config.toml
model = "model that answers yes/no questions on an image's attributes"
dataset = "photos of plants and fungi (iNaturalist)"
train_examples = 90422
image_size = 96
crop_scale_min = 1
horizontal_flip = true
translate = 0.06
color_jitter = 0.1
questions_per_image = 4
encoder_arch = "mobilenet_v1"
encoder_norm = "batchnorm"
encoder_activation = "relu"
encoder_depths = [2, 4, 2]
encoder_kernel_size = 3
encoder_stem = "single"
encoder_widths = [48, 96, 192]
fusion = "cross_attention"
fusion_encoder_width = 256
fusion_encoder_layers = 12
fusion_encoder_norm = "layernorm"
fusion_encoder_norm_position = "pre"
fusion_encoder_activation = "quick_gelu"
fusion_encoder_mlp_ratio = 4
fusion_encoder_head_dim = 32
fusion_encoder_fused_qkv = true
fusion_encoder_bias = "all"
fusion_encoder_qk_norm = true
fusion_encoder_parallel_block = false
fusion_encoder_dropout = 0.1
fusion_encoder_inner_norm = false
fusion_encoder_positions = "learned"
fusion_encoder_cross_attention_every = 1
init = "kaiming_normal"
residual_init = "none"
optimizer = "muon"
muon_scale = "original"
learning_rate = 0.032
momentum = 0.95
nesterov = true
orthogonalizer = "newton_schulz_5"
adamw_lr_other_params = 0.0019
max_grad_norm = 3.0
max_steps = 6900
batch_size = 192
epochs = 14.7
lr_schedule = "cosine"
final_lr_fraction = 0
warmup_steps = 130
weight_decay = 0.06
adamw_weight_decay_other_params = 0
Rows from block 6 of the fusion encoder of a small model that answers yes/no questions on an image's attributes, named by matrix and row number. Rows with one number belong to one neuron. Each number is 500 + 40 x the weight over its row's rms, rounded and kept within 0 to 999. All counts start at 0. Numbers have three digits each.
After each neuron's rows are labels from the 100 texts, of 14976, where the neuron reaches its highest value: "fires on" is the input token at the peak. Only what is clearly more common there than usual is listed. The data: photos of plants and fungi (iNaturalist). In brackets: how many of the 100.
# fc1: MLP up (fusion_encoder.blocks.6.mlp.fc1.weight, 1024x256), inputs 0-85
# fc2: MLP down (fusion_encoder.blocks.6.mlp.fc2.weight, 256x1024, transposed), outputs 0-85

fc1.511:465488521494566531514461512506536538476503543537539506537481527460477478439472432572560454430443515440473543453486548550491537457517476516475523525454522457522497488487426497527495509485469520514521550474444560563516522478500485436409496526527497442425411563
fc2.511:473432412576493471470506448486494501475520414518455498422513515435527482479499535398477527582564571509559500534498524442480494493545522525489507563490566506501549460452543491513493497446528515455495501550466516503499402520530545477575528483466503527581499472
fires on: "order Geraniales" (25); "order Lamiales" (12); "order Saxifragales" (8)

fc1.292:513495516558561476451483413468460482562421518487451478499531507418537499473547512467432509525495497482537523493560456529438546567550462505534426471508574515463518471527515498495515490524508486479476567556466456515463504554540495498535412433470554552450484621
fc2.292:494545479461452573503525582487459524463528592519527474555461498560451445436471546559553534432464503510414526474509521507499531472466499517426586505418413469409516473501504510513543495582507515492521430522528441536513541440486497474532511557494479494540499448
fires on: "kingdom Fungi" (28); "class Lecanoromycetes" (23); "order Hypnales" (11); "phylum Marchantiophyta" (10)

fc1.313:483526495542467469496521549508499503515495611517468500479518572508509512430442615436482466521422505536476526526475568438500554501508535468457397540473380489432546503492455501552495469491517500522537462498501463505577518445503505467412456533512504454482515538
fc2.313:504477450520503486530543507523513495508552483478466517453521496520426494575554518422456517525566504496537481528475455444517446488562485483528469517529577593590536530536529522513483509391519513499517514477505513497446590586555487481548506482491479492503526513
fires on: "order Geraniales" (23); "order Ranunculales" (8); "order Caryophyllales" (8)

fc1.359:489490456516526497477485476488488523432591450495492457439463527524539523530484562541486498500565471485438517492556447533514497495513438576541454490483485499437537499519438487512551508502492512493571480459613512470499467458503535546487494559463547546484522414
fc2.359:559479489490484513484565585513509547472431523541565509488543480561515494506493527530562520491459533517582422489477509458463524503472508481532527443515480498534419461483553500524511461453536526507401499464481463549489525497467519436505561461515475460501475524
fires on: "order Apiales" (29); "order Dipsacales" (14); "order Geraniales" (11); "order Fagales" (11)

fc1.430:526424562459518496489535504489504450511504536452446464494532503551537464537493487446520495516556489484532542470482450556526513499460482504562535526571462452491495552460423510452528538505535500472518506450526496442482629512517483538503504443539516470424470574
fc2.430:494556488520450522476471481542438482473473463538531527478500509477515531468540507497493526497418577486465436468440528432492479477515497550479441500438506476507490477500598510477460433539471435539554480509397538519431384468510531430551486451448530516521533546
fires on: "order Lamiales" (50); "order Caryophyllales" (31)

fc1.453:522461524519531537560517388460478488502523520513433491559497527490401498466544558506442584466545512509505478485443628516487505481504462438564534526505526480508540498392487515465449454495426485463472511467474512482535477447571497523503490497444488547485554431
fc2.453:518494542495458561538486527486474440507523476472531501430547479461494518487502574550508497481476561458511571562564493503533471402526450549566464454494517510519514487514506495523440554453490512490522522471422615577541510491436488431515528450509569426522507514
fires on: "order Lamiales" (47); "order Boraginales" (12); "order Caryophyllales" (10); "class Liliopsida" (7)

fc1.419:476478523493522513567521537520491537538498480478531503450479473506511485479477510519555542456476584536514491480469485528506524480473559507518473541435522468484397518428552472547550447517491498530580439546509586516428480466435470509552537560524432429562498520
fc2.419:467481456523547518465536523510557537470523445463465458455488484528566547469440468459481441518539457475575528391526424524484504448519481478517483511438538479530552542509459458484527489547590465489511577485451514476480504486526462505596451514472559554444520459
fires on: "phylum Ascomycota" (38); "kingdom Fungi" (18); "order Agaricales" (8); "class Lecanoromycetes" (7)

fc1.475:405551453507459489507418529524520481480585508561416519441609474510521504517555562509479488495525475527497505501456514445491490502462496555511492516521518589556544440477500493552488518559489506521557518450511493514471518515551509487513491536477459510414581461
fc2.475:543441503485476491499532464458498500489408478474545505519485513522537531471403449536545549467447465481575472474520467582534494476498471464511507449461505448423499523533465493501518520432475470535514438561524526564579480487416499507543512457551531480554434562
fires on: "order Apiales" (46); "order Asparagales" (9); "order Lecanorales" (8)

fc1.427:545494523556481528414537467477551506557498474556511434510530502479555512463485514432554481492483535454540475543496490602549528561465498520517452490453520509620485470490487490471462523523458489466546444482498491475526533541457444496512560483548379545434499445
fc2.427:520489511525530480478561530480538590470522490505516426449431481517424525548516473474523472491507583479529529468481528489524506495602564536412492463514522532453474440563498458567491557440564528487519506532429601535476571486523528496531539512495563455459470525
fires on: "order Caryophyllales" (41); "order Saxifragales" (31)

fc1.397:424481477524524478499537469500537524544479527509474464527508547442450524570482481520478516503492492447484447471445494476430512516423539526468459504499504515528554491525470498452573472471503482472531548533451540466515450552425518509412557503477600541556472518
fc2.397:527481460523529495488476494485496458496538436503440475478549463519528508465538529512496429466466488522531558520523490506540480450514482530570481448500506499474504468471517531529418500538498486479471441474527507549457537447582395493577495471488521486469539484
fires on: "order Ericales" (34); "order Asparagales" (33)

fc1.111:482522496467510513537520493463491493602553463494471509556555534579506461535461512517534479541544475516465542555476486469520483611478476484459556454508497544527439511496483504542525488555542478362478515501469479482546463546466597631585419503552468529507524498
fc2.111:561491523556508462431428534543532499458524506520498530478463468376467505458517470504484489553477520383541479547567483465478579471528507508563434515476507507443467483462500444445514510500454503543580537521529438547507498446524448458515559460496530464540500444
fires on: "order Asparagales" (52); "order Caryophyllales" (11); "class Liliopsida" (9); "order Apiales" (8)

fc1.153:505469479538500478423554466425494519524548463450475526456544545478504533506554521534485500517407505515470463424547515527527483596549506488473501526507513479494412486479491461504525562533500472500402454529537524448505520483534460495481458469455586503514559507
fc2.153:484477504529449508511515555535466500480462488483476522547430497564485496497425446441532463456542442582545425534497578454527537449478474529555506496472427498431494514526474482506548532457567495531531540462462439502478528553504537524556579537538432507516470468
fires on: "order Apiales" (68); "order Dipsacales" (14); "kingdom Fungi" (9)

fc1.421:536454479516541501577501464451447481532501507505463511486588522503517509520442517492483484504501485513451527515554533539517470526502415560473491451537497499462490443512507510471517460508465455490426475455499495462485465470492536481428499453497445487560503541
fc2.421:481472541479496440424476436515549526438531487464434436502475577518568540437533491553551490415497533477453473550566513508450529501553538493499486487403512497513471475542509478454522523470461513514497474522498490492488557530417455484497537500490490526453458539
fires on: "order Apiales" (38); "kingdom Fungi" (11); "class Polypodiopsida" (9); "order Polyporales" (8)

fc1.146:429513504543437549469553523504415491480487428477420543507463487537531478530490424408517485486438462473518492510548470534491532434547478426481537538547499477544467432519516510462444474432510535499448516478572544439494568499437484542450454478498521529522499510
fc2.146:494544449492461519549429481578504389535568565503511432477594476498533519464458522585522454493523503550508493546509443492493429462544457586555480558485526479487476502514534464527494412443466482531472410470435374587554505558446518524552500511531482467475469453
fires on: "order Liliales" (24); "class Liliopsida" (19); "order Cornales" (8); "order Rosales" (7)

fc1.766:521535555498504509542418499502478537476508432516501462510446523460558494483534520512470559442540445539463494470485555523510600415498472535486495458451519571465491485575508502517510520529484578534617440445527453501466426535518557485416466496486502478487489543
fc2.766:460453504468539477515541479436574542526503470544471522499487497564455560496538488525545459511477527525533408526537437435488450575533488482481507503563458429498528497471576534506429466427503447457458498520473569549503526499583481512492473509541524477548442449
fires on: "order Malpighiales" (42); "order Sapindales" (14); "order Fagales" (8); "order Ranunculales" (8)

fc1.736:488464513505540482527550545487565465540459509496470524528459498558450572561434559477500604432587459484521487604506498460541448474492615446491493511440431474498471484553480554527479486518479427430552486556510510501519503533492506559485518425502500517544476493
fc2.736:570540492439527529493477424458510576501534491576507483427524474408518458454575466506533385484412502548453527485522431486465518558493407532498489453572568542488525470454536458471534473493504563554469514479455408527520491455471505499477521545511505497492494484
fires on: "order Liliales" (34); "phylum Ascomycota" (21); "order Teloschistales" (8); "order Cornales" (7)

fc1.246:485501556550426475502484480534461427515415435519451444484485460549524556499558547437488433462519493450510486536504528465468520515471446464521424596459542437518531487562463471524523465496476531536444533506505405543486507507509504508531503443542486523397461505
fc2.246:557515496547535452508461519466509527497536511466492518491541581481490517403477481507540484541507440512538496469494505502538542479479514553508515416507481451432466512461509552502443583465406503499547444591416518555487523485540518487470460517511439483490542524
fires on: "order Asparagales" (36); "class Liliopsida" (22); "phylum Ascomycota" (8)

fc1.438:487508476479406516425495407516572522507556541530458461534526508462498526471427508528505439486516554391448483412503504516501457550490444498563557577530475516513429479551468511465557516517523502449597605538540505469550514549523481494432534456433426465515466488
fc2.438:501428526514481482520493512519517469430518447502473468491458484502492477456586522443489569531469504490446500540505521502497487535505538484438502483432510502539526510545408444545434470404522534514433479451522552539546497474547519474565464560557530487531589521
fires on: "order Geraniales" (36); "order Boraginales" (23); "order Zygophyllales" (20); "order Malvales" (17)

fc1.369:459545522530489500406547435472540526481544539468482406551381419470545487495527513512462476458503443486506513473542524490508497530517488492526565500491481502481447508504527484538585515497508488480472500535558429471521473514519540502469447468481574484553461472
fc2.369:492452503439538527554443518495514464491542481551514539454537571508518533504479485524546457565481552593529498492461404520428444459486519531475505510530530453532496482498516500502481526531486559548509509536455487513530537431516470475474538565450516465438519449
fires on: "order Liliales" (36); "class Liliopsida" (32); "order Alismatales" (8); "order Piperales" (7)

fc1.623:409394446528494490519525532477542510527508528561465550470530459558512480488509554521480544455508517488517538494526506533493517538535481517497521547515500484480475545539499589435547484500505498538554565458510513498502524546535501510478527507519439458495458474
fc2.623:613587551516487549431522483512468513487487518473503490508474523501476502474519450504484492506506457518491460485486492452466497480394561521483528519548504490528544446468478426542502504496549592533436497510494459500466487469566494470551504523537563483479534528
fires on: "class Magnoliopsida" (50); "class Liliopsida" (32)

fc1.484:474583514533489481486448545508469549489531527489437572402536497453511523489462561517458469493546488539571455458534538469555466505486452521468494520488503535498547483507571435462531495581487448508562525453495489483453413440494540493543524505546528531503535455
fc2.484:510502491475534469517525464470513458492481397558510409534507590526444488523534484535509568503495484495451489546495523487495503494503481463526512533495516476488476469543496499538493474481507497543514497516531538568581493557542458489471465561456440415537477560
fires on: "phylum Ascomycota" (67); "class Lecanoromycetes" (9)

fc1.435:476478455579468450467507541540523492554431489484499456511550565556503529511523547497542543472535516490506492438443474491506510520421487460461494515552453519518453471465559519489451461435537516468462495534549460517485513519521536461421514520485466450397493470
fc2.435:484516528448549560505491472478463521436509534533466553525458456463481459462451449558489475449469459492548447587523509526469445428487525490549509497530518487477472459540423422539565543555505502498545489507492557554565473509486439515554480464487470601566518517
fires on: "order Caryophyllales" (37); "order Solanales" (33)

fc1.229:440431513524491535495516512488427538538435556474517595481544490534517452489474512554491533541507479501440475432479563521485526545513511551442473486435508519546501519500555597545531520473500541448496483558483562558455495586453489503483534442540541462538444451
fc2.229:524489521535521471553409542494502555459545469540449452541466533501500480523533435507499492513527561417553564520498445475474467487545472426485546518479555470499508468554479501511553510503574552435464534412492466444545485429499448476547541477531477504532474536
fires on: "order Ericales" (48); "order Rosales" (9); "order Lamiales" (9); "order Cornales" (8)

fc1.374:451423501533544506463491593477542539478475488450524562508437495476533566471528475483457518500539561508584493556518464515559441501491502532515502507510487503495567465477473477463449478498458515438567475486492473470419458529500513520578440468547547479564476525
fc2.374:543534541555434486555546444483475474487461472574489417505521571555546452514451535520568503512506493537509509482462493522486517497513460471482550490515477451469489561485508512517524480538457466530392507506465481582483550461522419537396572527498460510454524454
fires on: "order Rosales" (34); "class Polypodiopsida" (14); "order Osmundales" (11)

fc1.324:475498505451494522453510505499489463559575550474475560540512485536501522498499502489482547503517460526555508564531475535508502457511483465584487467461459521505500511533547455483525495496465473401534450559501461524515406448528556486514475486413546470555561527
fc2.324:520528506428576481529426498456499488490453493475448530466531461486495497488570448480467513500458521458483437508472501482448527508470458512460441488545485465587480448503505532430415502471607497562429560453472507542593506466472398520526512489583463559443484566
fires on: "class Magnoliopsida" (45); "kingdom Fungi" (10); "class Lecanoromycetes" (8)

fc1.432:501442506444474459482497507541468507484536568556511568546453448508483476565508504458474525522476496491531475492500586541557436449498434502460526445522557482549449467481450511538548491418547553520568568404454506497462495499498481513421506465486575521524504537
fc2.432:512598483499509513499489448455533557535496545443466442402475507532545549454453474444482463531548507456458495455482407536453524559482534472488511467456473518480575509509563491499522500528502513509525489490475547544533465531511498496585577554502483511457421414
fires on: "order Poales" (65); "class Pinopsida" (22); "class Polypodiopsida" (8)

fc1.689:553433443538485462438552533475456528591474512478481482470469440537450479522571581606427504463515528512478479436474521556488528440470489524535548557479458501498462462475481494526517527517517446512427508470531436476503448448544536503552457579511539469484469534
fc2.689:448590562484478537537460464493526488423557510516532533555549486425533510492433516431572528560483513478582491557468447503510464486487533493513457466524498461477512490525539522503494469525497533548503473501456635511515516514452510489437566454481422486493496527
fires on: "order Caryophyllales" (19); "order Fabales" (8)

fc1.35:570544450462509494528575438490442459500552531483509518492422462523472522507548512498507556496455560491549560483498482482463459451458528419598500529443579497508480470485475480412518455526492496550467566511506568523431572461445456484524486451485454440528434483
fc2.35:521458562560477464423450536476489571515521515476535507515456524515456515498483508460488407499525533434530526574515477539423511415548488446421424477559478486472551532527503466496475545480545425524486524522471500488515465456495547543512529474606545606378537515
fires on: "order Caryophyllales" (47); "class Liliopsida" (10)

fc1.670:426512486496498492542421499518451548494514485521486489476540458523442510501447514557450498479497536502547421487495574463549546557418492575478434460520487540541564435549538522498443534506544467513595513509507573453447460542490553511507506537496479487476446452
fc2.670:562525533521508500409598491509590512489484555494518472443519559490527479498568496505578486506476474503484537462456504505509479444533474493460471541488483523467469521440478463513484456539475529505504450501479392592519460410501440525478537527453525520533526565
fires on: "kingdom Fungi" (36); "phylum Ascomycota" (33)

fc1.512:489428514518502568515437538486465487510493515522483494534492482518588451525455486478488505490464467509544472651505519585562477480546499509513393591498454476506495511511589487519453487525508492492545452498476452440516493482445460532510478416525516517490518516
fc2.512:507400437466517480541524446479573460440510583431509477455542543541482537538550452526540492565537527540454526405482510469454453567495461594389509493426501556496506522513554490552540482471486537466522516517518501479418541503516472455524472580500495458435507461
fires on: "order Poales" (62)

fc1.497:533478514508489457492474555461534456491520515499538521455542457506488585566539482442516500512469546416495517496502484535520448467496552534484492461528559493540475523498445469559479503465529493486460503429438512523516509451449473476412534544556475561468406488
fc2.497:484513442536431482512510487551463589536540483508506459496479557493502479432478425510514506498486489493525508526506446466449465519486457490509495521496441494455502595502515482487517482433555561531522574494514521587545431554547427538499538483483462520517514535
fires on: "order Poales" (70); "order Asparagales" (7)

fc1.636:536508508519518492538497490456556472494511466480532502413530490387551549500557496457453522527435464529436446418532545553512439517485481484481503507528533528557527489506493563489500571508541480517439481465516507413444503481499438493540442458443500561509567464
fc2.636:422483488520442498465526550496443528488492517433498473553495551530448502509409488478575457522519538526580536551456511432501559476540514505540499488486497498459495582477533473521536417438519549524554454497468524512530512534504535509477563519508489492499386484
fires on: "order Apiales" (47); "phylum Ascomycota" (12); "order Poales" (7)

fc1.331:508409502491569497483527515480482502504499489450479505515489510560522527529430449540464544498524538445568522468550473571494517573482435529444467440533529520500498505496482483468457512544470486480588517465503473498508499514525486535494484457470431474454524464
fc2.331:461548491539461518471535467484504506510507510576537471479500485567471470486501564502571471462416477470455496544483529453484474455469479535498553520505461488487507474498564499525547487516485504509434549531492483557507472509438500470480563476472539500553479523
fires on: "order Ericales" (26); "order Poales" (17); "order Osmundales" (10); "order Santalales" (8)

fc1.404:454500470502482488434465522419456496442480470486467523500493478506531500533562506580485594503432516489440520540505494573505513497538497485513425507470488453482472464487551573518493579534523505533583522464529487538465515523500452480487472478541536585501512450
fc2.404:527540531499482544536480553514499535544488481566511512533433549491487499414435535449569462538527524497565461560476505436533527475513539508460547503527532536466522576505418419492514484501480579508422508504474536537581475524477498489466594475456539422495418551
fires on: "order Malpighiales" (36); "order Fagales" (12); "order Proteales" (8)

fc1.98:542492561481487596529499521396453505523496515483490421465521498588412510512460506504528518442494501517469496444475518501527459482431544502544482451487530491467420496529524450526485481488469448475518560413477487477495505486548465541425469514550473489495549504
fc2.98:532417464540463545505519485565483508479509430460534507498455524475488502540494508439491507459477519533505545482503500482478491537615502469442491512471538463437529518477549431472456509517560504515413451553503541519457477503442569518559491468389521537574494485
fires on: "order Caryophyllales" (100)

fc1.559:503528541458491489458482530507477538560574461504460482429522459585516492449457541508530486509548512529420493458530508488542542553518548470494481524520463485574438541510495464542517490438455488434545579443481490514445469523369483512510496516528502566494533499
fc2.559:475500462546621475499464535518507561391471492500541552518537492509563498543494538499510486509475502496487511497521463461508489477552470444499464520487488590440523469436552409470467504561517492539520449556557476533420530547533482457439464484470478449413452460
fires on: "kingdom Fungi" (34); "order Solanales" (15); "class Lecanoromycetes" (12); "phylum Ascomycota" (12)

fc1.108:467420555452517507507481504495518561465416525444537489430500487471489531505471488478532530481611486504468498527503443473514540506520540451479434497484512445522536464548494481550514479484573538519490540575535470459498468520482541513488485461520447515497574404
fc2.108:526527443515547532524517515517449447472515505544413508498471546528440512493568539450447455498497519555525513458512531525460490477491464548473462524493488535477450563505509505466538514562415509492441524455537577494484546446486518464502475525468631509471449618
fires on: "order Ericales" (74); "order Lamiales" (7)

fc1.589:511501437482516459479503471566533469550505550629529467454546497569488523483500485468417472413491513491552588559543477594446552497538455501441526524444532491606539489440479474434497451511542509484569472505448508447453477456491555505572487576575461522435526556
fc2.589:412482515520549527515473497462476418525502453398422428506535490430499555483516495462491611453568561417541486466493552460526546461499509523536507476559478497472515434530481407566524589496422499457514477497499454522510529547535460483490495551497464536513614508
fires on: "order Asparagales" (40); "class Liliopsida" (26); "order Fabales" (15); "order Caryophyllales" (12)

fc1.183:436525542468521535537504494478416480533480596535517506402548489596473540521489465438511516533481566481603471477481529538511490549449476538519508499471526436499547446468460439454437487479462524508516503481510520526505526498490446513491551515500471573531450482
fc2.183:495437461510478541487467536475580612531472510491557374540530549550520479557493557526559389510517464406585467526470549501513508419457575531484487573540547490465508475477505486459500530452524422487505502495457441532470445550500507557489438486479522481554481502
fires on: "order Asparagales" (76); "order Liliales" (15)

fc1.673:463513460520452519498509495428468454537496440470474485508538496579511496526509447439514459496612436490531626521551512541537463571475526515499489538574522494510494503511544589507556495448552474472460502482511427465502506514521620538495530449554484481551479450
fc2.673:555538521524494451514417533495576508493521526538477481462442573384456459494505514525498498476455514503468435517457466484471540494459486470451502506515516526512525452539486464461428548552488559588527505520489577579489452485462380443491467493494465476487498518
fires on: "order Asparagales" (72); "class Liliopsida" (17)

fc1.472:480460452491515545462444503473563542503500472441510528444564494539480515475485553527498562468479461453554424476555448525515566491500515585436528478473509515496494541483569528500537517501507538486401570531510482502442550461483467483522548501527495448512515471
fc2.472:499490443487519521525609451437521466540526479533484533498480524537494518472515489435481475543455515592508483537476526531532483469587481512548513537397605492542524449448528511533472508444549495406512479502441488485511435520486493523504497498516473467467545519
fires on: "order Geraniales" (32); "order Ranunculales" (13); "order Myrtales" (12); "order Poales" (12)

fc1.728:462462461545459470504533413515546460522499459457492419481469513487473550535509548498550491501505465441468517472458492629477523557390559503478540509481484405532514473475486485530495482459519574466534486487511538519476451564473502552487529503518514536477502526
fc2.728:567524532467526551517459531455362504510487480543485531463484453539474462460447577506478529535507508531569504560528534462516394462534478471499483506534533515504510477514545487483513515524470470537436552520434445486496546464523444462542476470462546527481470444
fires on: "order Rosales" (26); "order Aquifoliales" (20); "order Cornales" (10); "class Liliopsida" (7)

fc1.501:480482573463528480443488494435504559520500537560488434502460454549560465534525498534508458506532466583513445520474604557557510514488439528524393486494497540498548536519437531464511510529542520483487533539434566476502479484525480526483530436415470519481516525
fc2.501:521551446585423465518575500537510548491564553473457468513479496487526514516510511524518514490420482481520432434494370494522502518544488433521542566484503469439466516443488483506574443522499497484527428506508537502537548490466512456492498528537410542522423492
fires on: "kingdom Fungi" (18); "phylum Basidiomycota" (11); "class Agaricomycetes" (11); "order Polyporales" (8)

fc1.68:534512434548517529490466586540473481489483508507568521450497542474482456534520485511500512496484529466522425496436478528499589484506490469568524474523607514431451490510575504483553470452510549498492533473551546421462489523586572496483528501556465473427455452
fc2.68:471469513431506553489474455493539552462502510460472544518509576485559504495484429496449520522463509524513558438505481547526508526482461498499530487423510458478559505522493541514555532519508466496574436549420468484522475532494442502525480511427509530440529544
fires on: "class Pinopsida" (42); "phylum Marchantiophyta" (17); "class Bryopsida" (14); "class Polypodiopsida" (8)

fc1.314:532517531585502506491494544465424533525501548523514581579521546530525534502537494549540499502529556521523441469490479466573445436433522528488531481414482559552491553482557475510496485388523511489463536538435515435423506502465462506490518486480496555469514530
fc2.314:536497440503477432470531504533508525512602466438472550449512467520546493472445423491475519389497497542424419509458470550441547562505507482595493534519488498503492496526500452520466511520487413465486489488438542499493560464554490504484492468570500486512521526
fires on: "order Poales" (45); "kingdom Fungi" (16); "class Pinopsida" (9); "phylum Basidiomycota" (7)

fc1.481:456434488422437473485471458510555503570585437593526472404491533527526504491460515506541486503536417548442466524516454413507464544548585559529481496445518547469488501511455539457501522458482535416508534516470529584475443493497474563542472494482517584481504498
fc2.481:513544504494519521440497457514469558576502491422524535529500490539541411493501499530488538549493535469457471446502477446546539541451449418509552456523498449540557476486549481606516493515554517474477483442488339463564546537486522462482527464450501467577489462
fires on: "order Ericales" (26); "class Polypodiopsida" (16); "order Fabales" (13); "order Asparagales" (11)

fc1.187:508510455513455485503499459484472504616515449561500508473546480530472472513513535447432540489512538402450522513491453536439439540524526555523478512518486464478521549532555516591536480514519421440491558503512565486510541516538448509459574548514423545581538445
fc2.187:495464508539544522501422517488516447471540513448451517552454518538509461473530476495477500516476502591558432480491505488534569473493458515464492529532528537495467445508461427524523455463499543444533376439479497516514410483474601473561440432507576475473492611
fires on: "order Geraniales" (16); "order Malvales" (16); "order Teloschistales" (15); "order Hypnales" (11)

fc1.115:522485477527507546451564515478448490523520514531505487517522550559482493509418574479508523536525526604523520531502503560505482526459593414531521568472527540503510527551481472529503487511535447496444558544458518497476501553465420474456459491517496529466476486
fc2.115:476519528534460452545520519544526489439505535473409471492457463488528497449551554481484523528522492453454433521540510501513533464450522513542531473571475539477493554486537509457568492519519452448514449496449506476473453363510522554491473516447514517523505501
fires on: "order Lamiales" (15); "order Pinales" (12); "order Geraniales" (7)

fc1.141:458440500483506505476502470559528547518450481456540479503513472538550508507470434470542496532483546554507422510454530476443495501534575518474516507493522543533492482502468426562468565461585494447469518498544471496473511520488494610491500495475463492547479528
fc2.141:486547469459506491511478484468438425488574560571414538501453446431462537492514553549447444514469422433562539485515448550531459538426468513536522460538539450507457482506557534521507507522446480584466555562425514470557497499449492472516473461484546506450532432
fires on: "order Ericales" (21); "order Asparagales" (16); "order Alismatales" (11); "class Liliopsida" (10)

fc1.323:451440516498540519448481489497507464554510466506485561452539482549500504532503391448526565511456568454440500488612464534473508509506468443460477505501486472473505513491470549468494464512529520470510541468453501527578453471528500522415495568558475488488509518
fc2.323:520483486463562497496489447501457485483581511493474454512500509415534479478533562482452473516494416435525572469451522492503498528451518585478432479475534483607510487559524477532453543486519491450483528540526568513511490536559532443554535454519602560484564550
fires on: "order Ericales" (66); "order Asparagales" (34)

fc1.254:536488561488486474455579509499542466586544467551450474481489489563536464546508512519496507489458505440444483496493388428508449453529493424493514467503541491542497480520483456444471558448475525416563509442527483544473493500523442487491522531465445474461517439
fc2.254:546445490508512524514530523556441480438458462480475587557523516496481449483482522490543501517494426497475445521470561474485484481486510504500511492506516534487505515491443548541498497497503476542423518472474500440516525565502593480434457426501555464510469595
fires on: "class Pinopsida" (84); "class Polypodiopsida" (12)

fc1.394:517519467586539494463486492474511504485417498532483523450553540495446475466468516570425493490535570454455431433438552460486549518433486520521505526469506525481468534484556470478537447530496460464532523530571517478433519519454605519526455519545553421517496481
fc2.394:495503487450474493531541457517486487521553477494495527553470440522517518480538420499506535487470458528494540543509469508498453470516530503491530518461481497449519499557468513528400488497507519500451489426485490511552444510530476524548505533532456596475454557
fires on: "order Malpighiales" (32); "order Gentianales" (16); "order Brassicales" (7)

fc1.276:494434484413506450506488552399536434504423462576525471510453558551481568515504527513532500487496504486491456498474497560455542452485473446510547483427483429515535455500483471470520519528465505542563491524495521484550542546514485447569447539499454500475528480
fc2.276:511554489554533475495478514529463492469518516465491505506550524444496513516503498500469480521502524456506549510527488518486474526495578533533458524523471526517470477547584473585489488474474470489520487427523419522409389522550560490512464485506538456557506540
fires on: "order Caryophyllales" (38); "order Fabales" (27)

fc1.282:520485526363500566428422467494557513495482487472557498510495511504505457464478476540548500487483501548447484450488484552493435446478523553435470506498549448566500469571528603504535524461536573466468541507469530529462449597444502511479479532442507520412547504
fc2.282:456488487560546446524427553482512493516519500496456500418520568476435566469484528456546454525514506490567546554506560493538505483483493535507557515584585513547550551469516485458581463550496465576488532501524530547484465477534453588499496556480471448517499422
fires on: "order Rosales" (19); "order Apiales" (17); "order Caryophyllales" (13); "order Asterales" (13)

fc1.662:529480557559487478548485536542465508553490492458483484471413533579470502530519551460495592507514493518503466499552487524500500514537501542434471492456433501534447523539583543522429549536469580576554518512529523522464548537479436586478522468471515547441565444
fc2.662:494559507418529486480502467473461503528435524534511474509557517496496508462427459510497428505481553476563535518460445477488478502512453449500508524491561531498513446496429431535593446492547393560430551486449530519575441507475529486494538522558514513545437543
fires on: "order Rosales" (28); "order Lunulariales" (12); "phylum Bryophyta" (10); "class Marchantiopsida" (9)

fc1.413:491527456503463535464500478456504500501426485525479498529525504439506493490463515502436489503530544455421486578501508472499468454480462491437539490443508479485402486451519447476594489495466509515551532500483598517493489510474536441453504575560549486458474526
fc2.413:514500474521500505506460459491459520438523486469508536480526485570498479493546505472539511479535485545450434480589463553511491541475523512568505560520484452436557519500529517491436523542464536515435534519530418545496539459540501595569517495420495563529509452
fires on: "order Caryophyllales" (51); "order Sapindales" (26)

fc1.353:507517489494532437474472467490540502452460516482494535548471569466499500491510494490538446501515516454473440530508534469500507459496568427545467567588498523579517462454547512460523553556512494586531549505420531398414512485467557513511547485586483495513500511
fc2.353:479532541504457523564529530556536491493558481521431429441525442449556449501490437459488514485559517501504552504495447517514501545552491554521500475446556475443519527466507453534476449448543496427495429530531569584536435523571473494489520520424470567500520586
fires on: "class Pinopsida" (29); "order Asparagales" (15); "class Agaricomycetes" (13); "class Lecanoromycetes" (9)

fc1.373:447500516562555516469420471544535529452556498463524504468555512468529508555429494515444435481474485501571440481422480577510530511457510534495557509568534504482507512445488525462578478531511486415562501542585485455501455565524558522446462497480471461498452455
fc2.373:538519523515517436529499489511532438551479463546571517522442565513444497505570483509486530585531522468404497513526547459473542465566532460502438499483493499514458549535489507540474512529478458538422458527495511522503545532502505465575480539504524556508505442
fires on: "order Lamiales" (55); "order Asparagales" (12)

fc1.575:428550548555488493490486564532453565462500610481484515483511470444461584521490587508545525503523520518508481472504575518484492522473506392495510537545463453418464450522501512428525521536445531543541455586526523434481514485511491511457503459511590417533474502
fc2.575:593498466440524509495493486514555444533553471511484542488543560562515455487527433480455451489462485474508540516468501459494466509513493547454495510526491533621567536547475440508452532482498498441408557427472450523534493495510481515523474502530438606505542561
fires on: "order Geraniales" (57); "order Boraginales" (18); "order Liliales" (8); "order Gentianales" (8)

fc1.572:426437509453547544506510507471460552526508510568481490512495495469518429519468620504498488525564483511521523476496503469490527482505532455539447500466531536512515539500530493501513462512461498426507547516526551396527485565444523465511503489495568517502464543
fc2.572:564580427499510475511459442527512501556518431536438549496469500524534550434521405485467595478519486474476496509516420463547565452475463528490526516490464499460483484466515486430493536469503525524481431496607507562442543462550531484503487459461519468470561509
fires on: "kingdom Fungi" (14); "order Malpighiales" (14); "order Rosales" (13); "phylum Ascomycota" (12)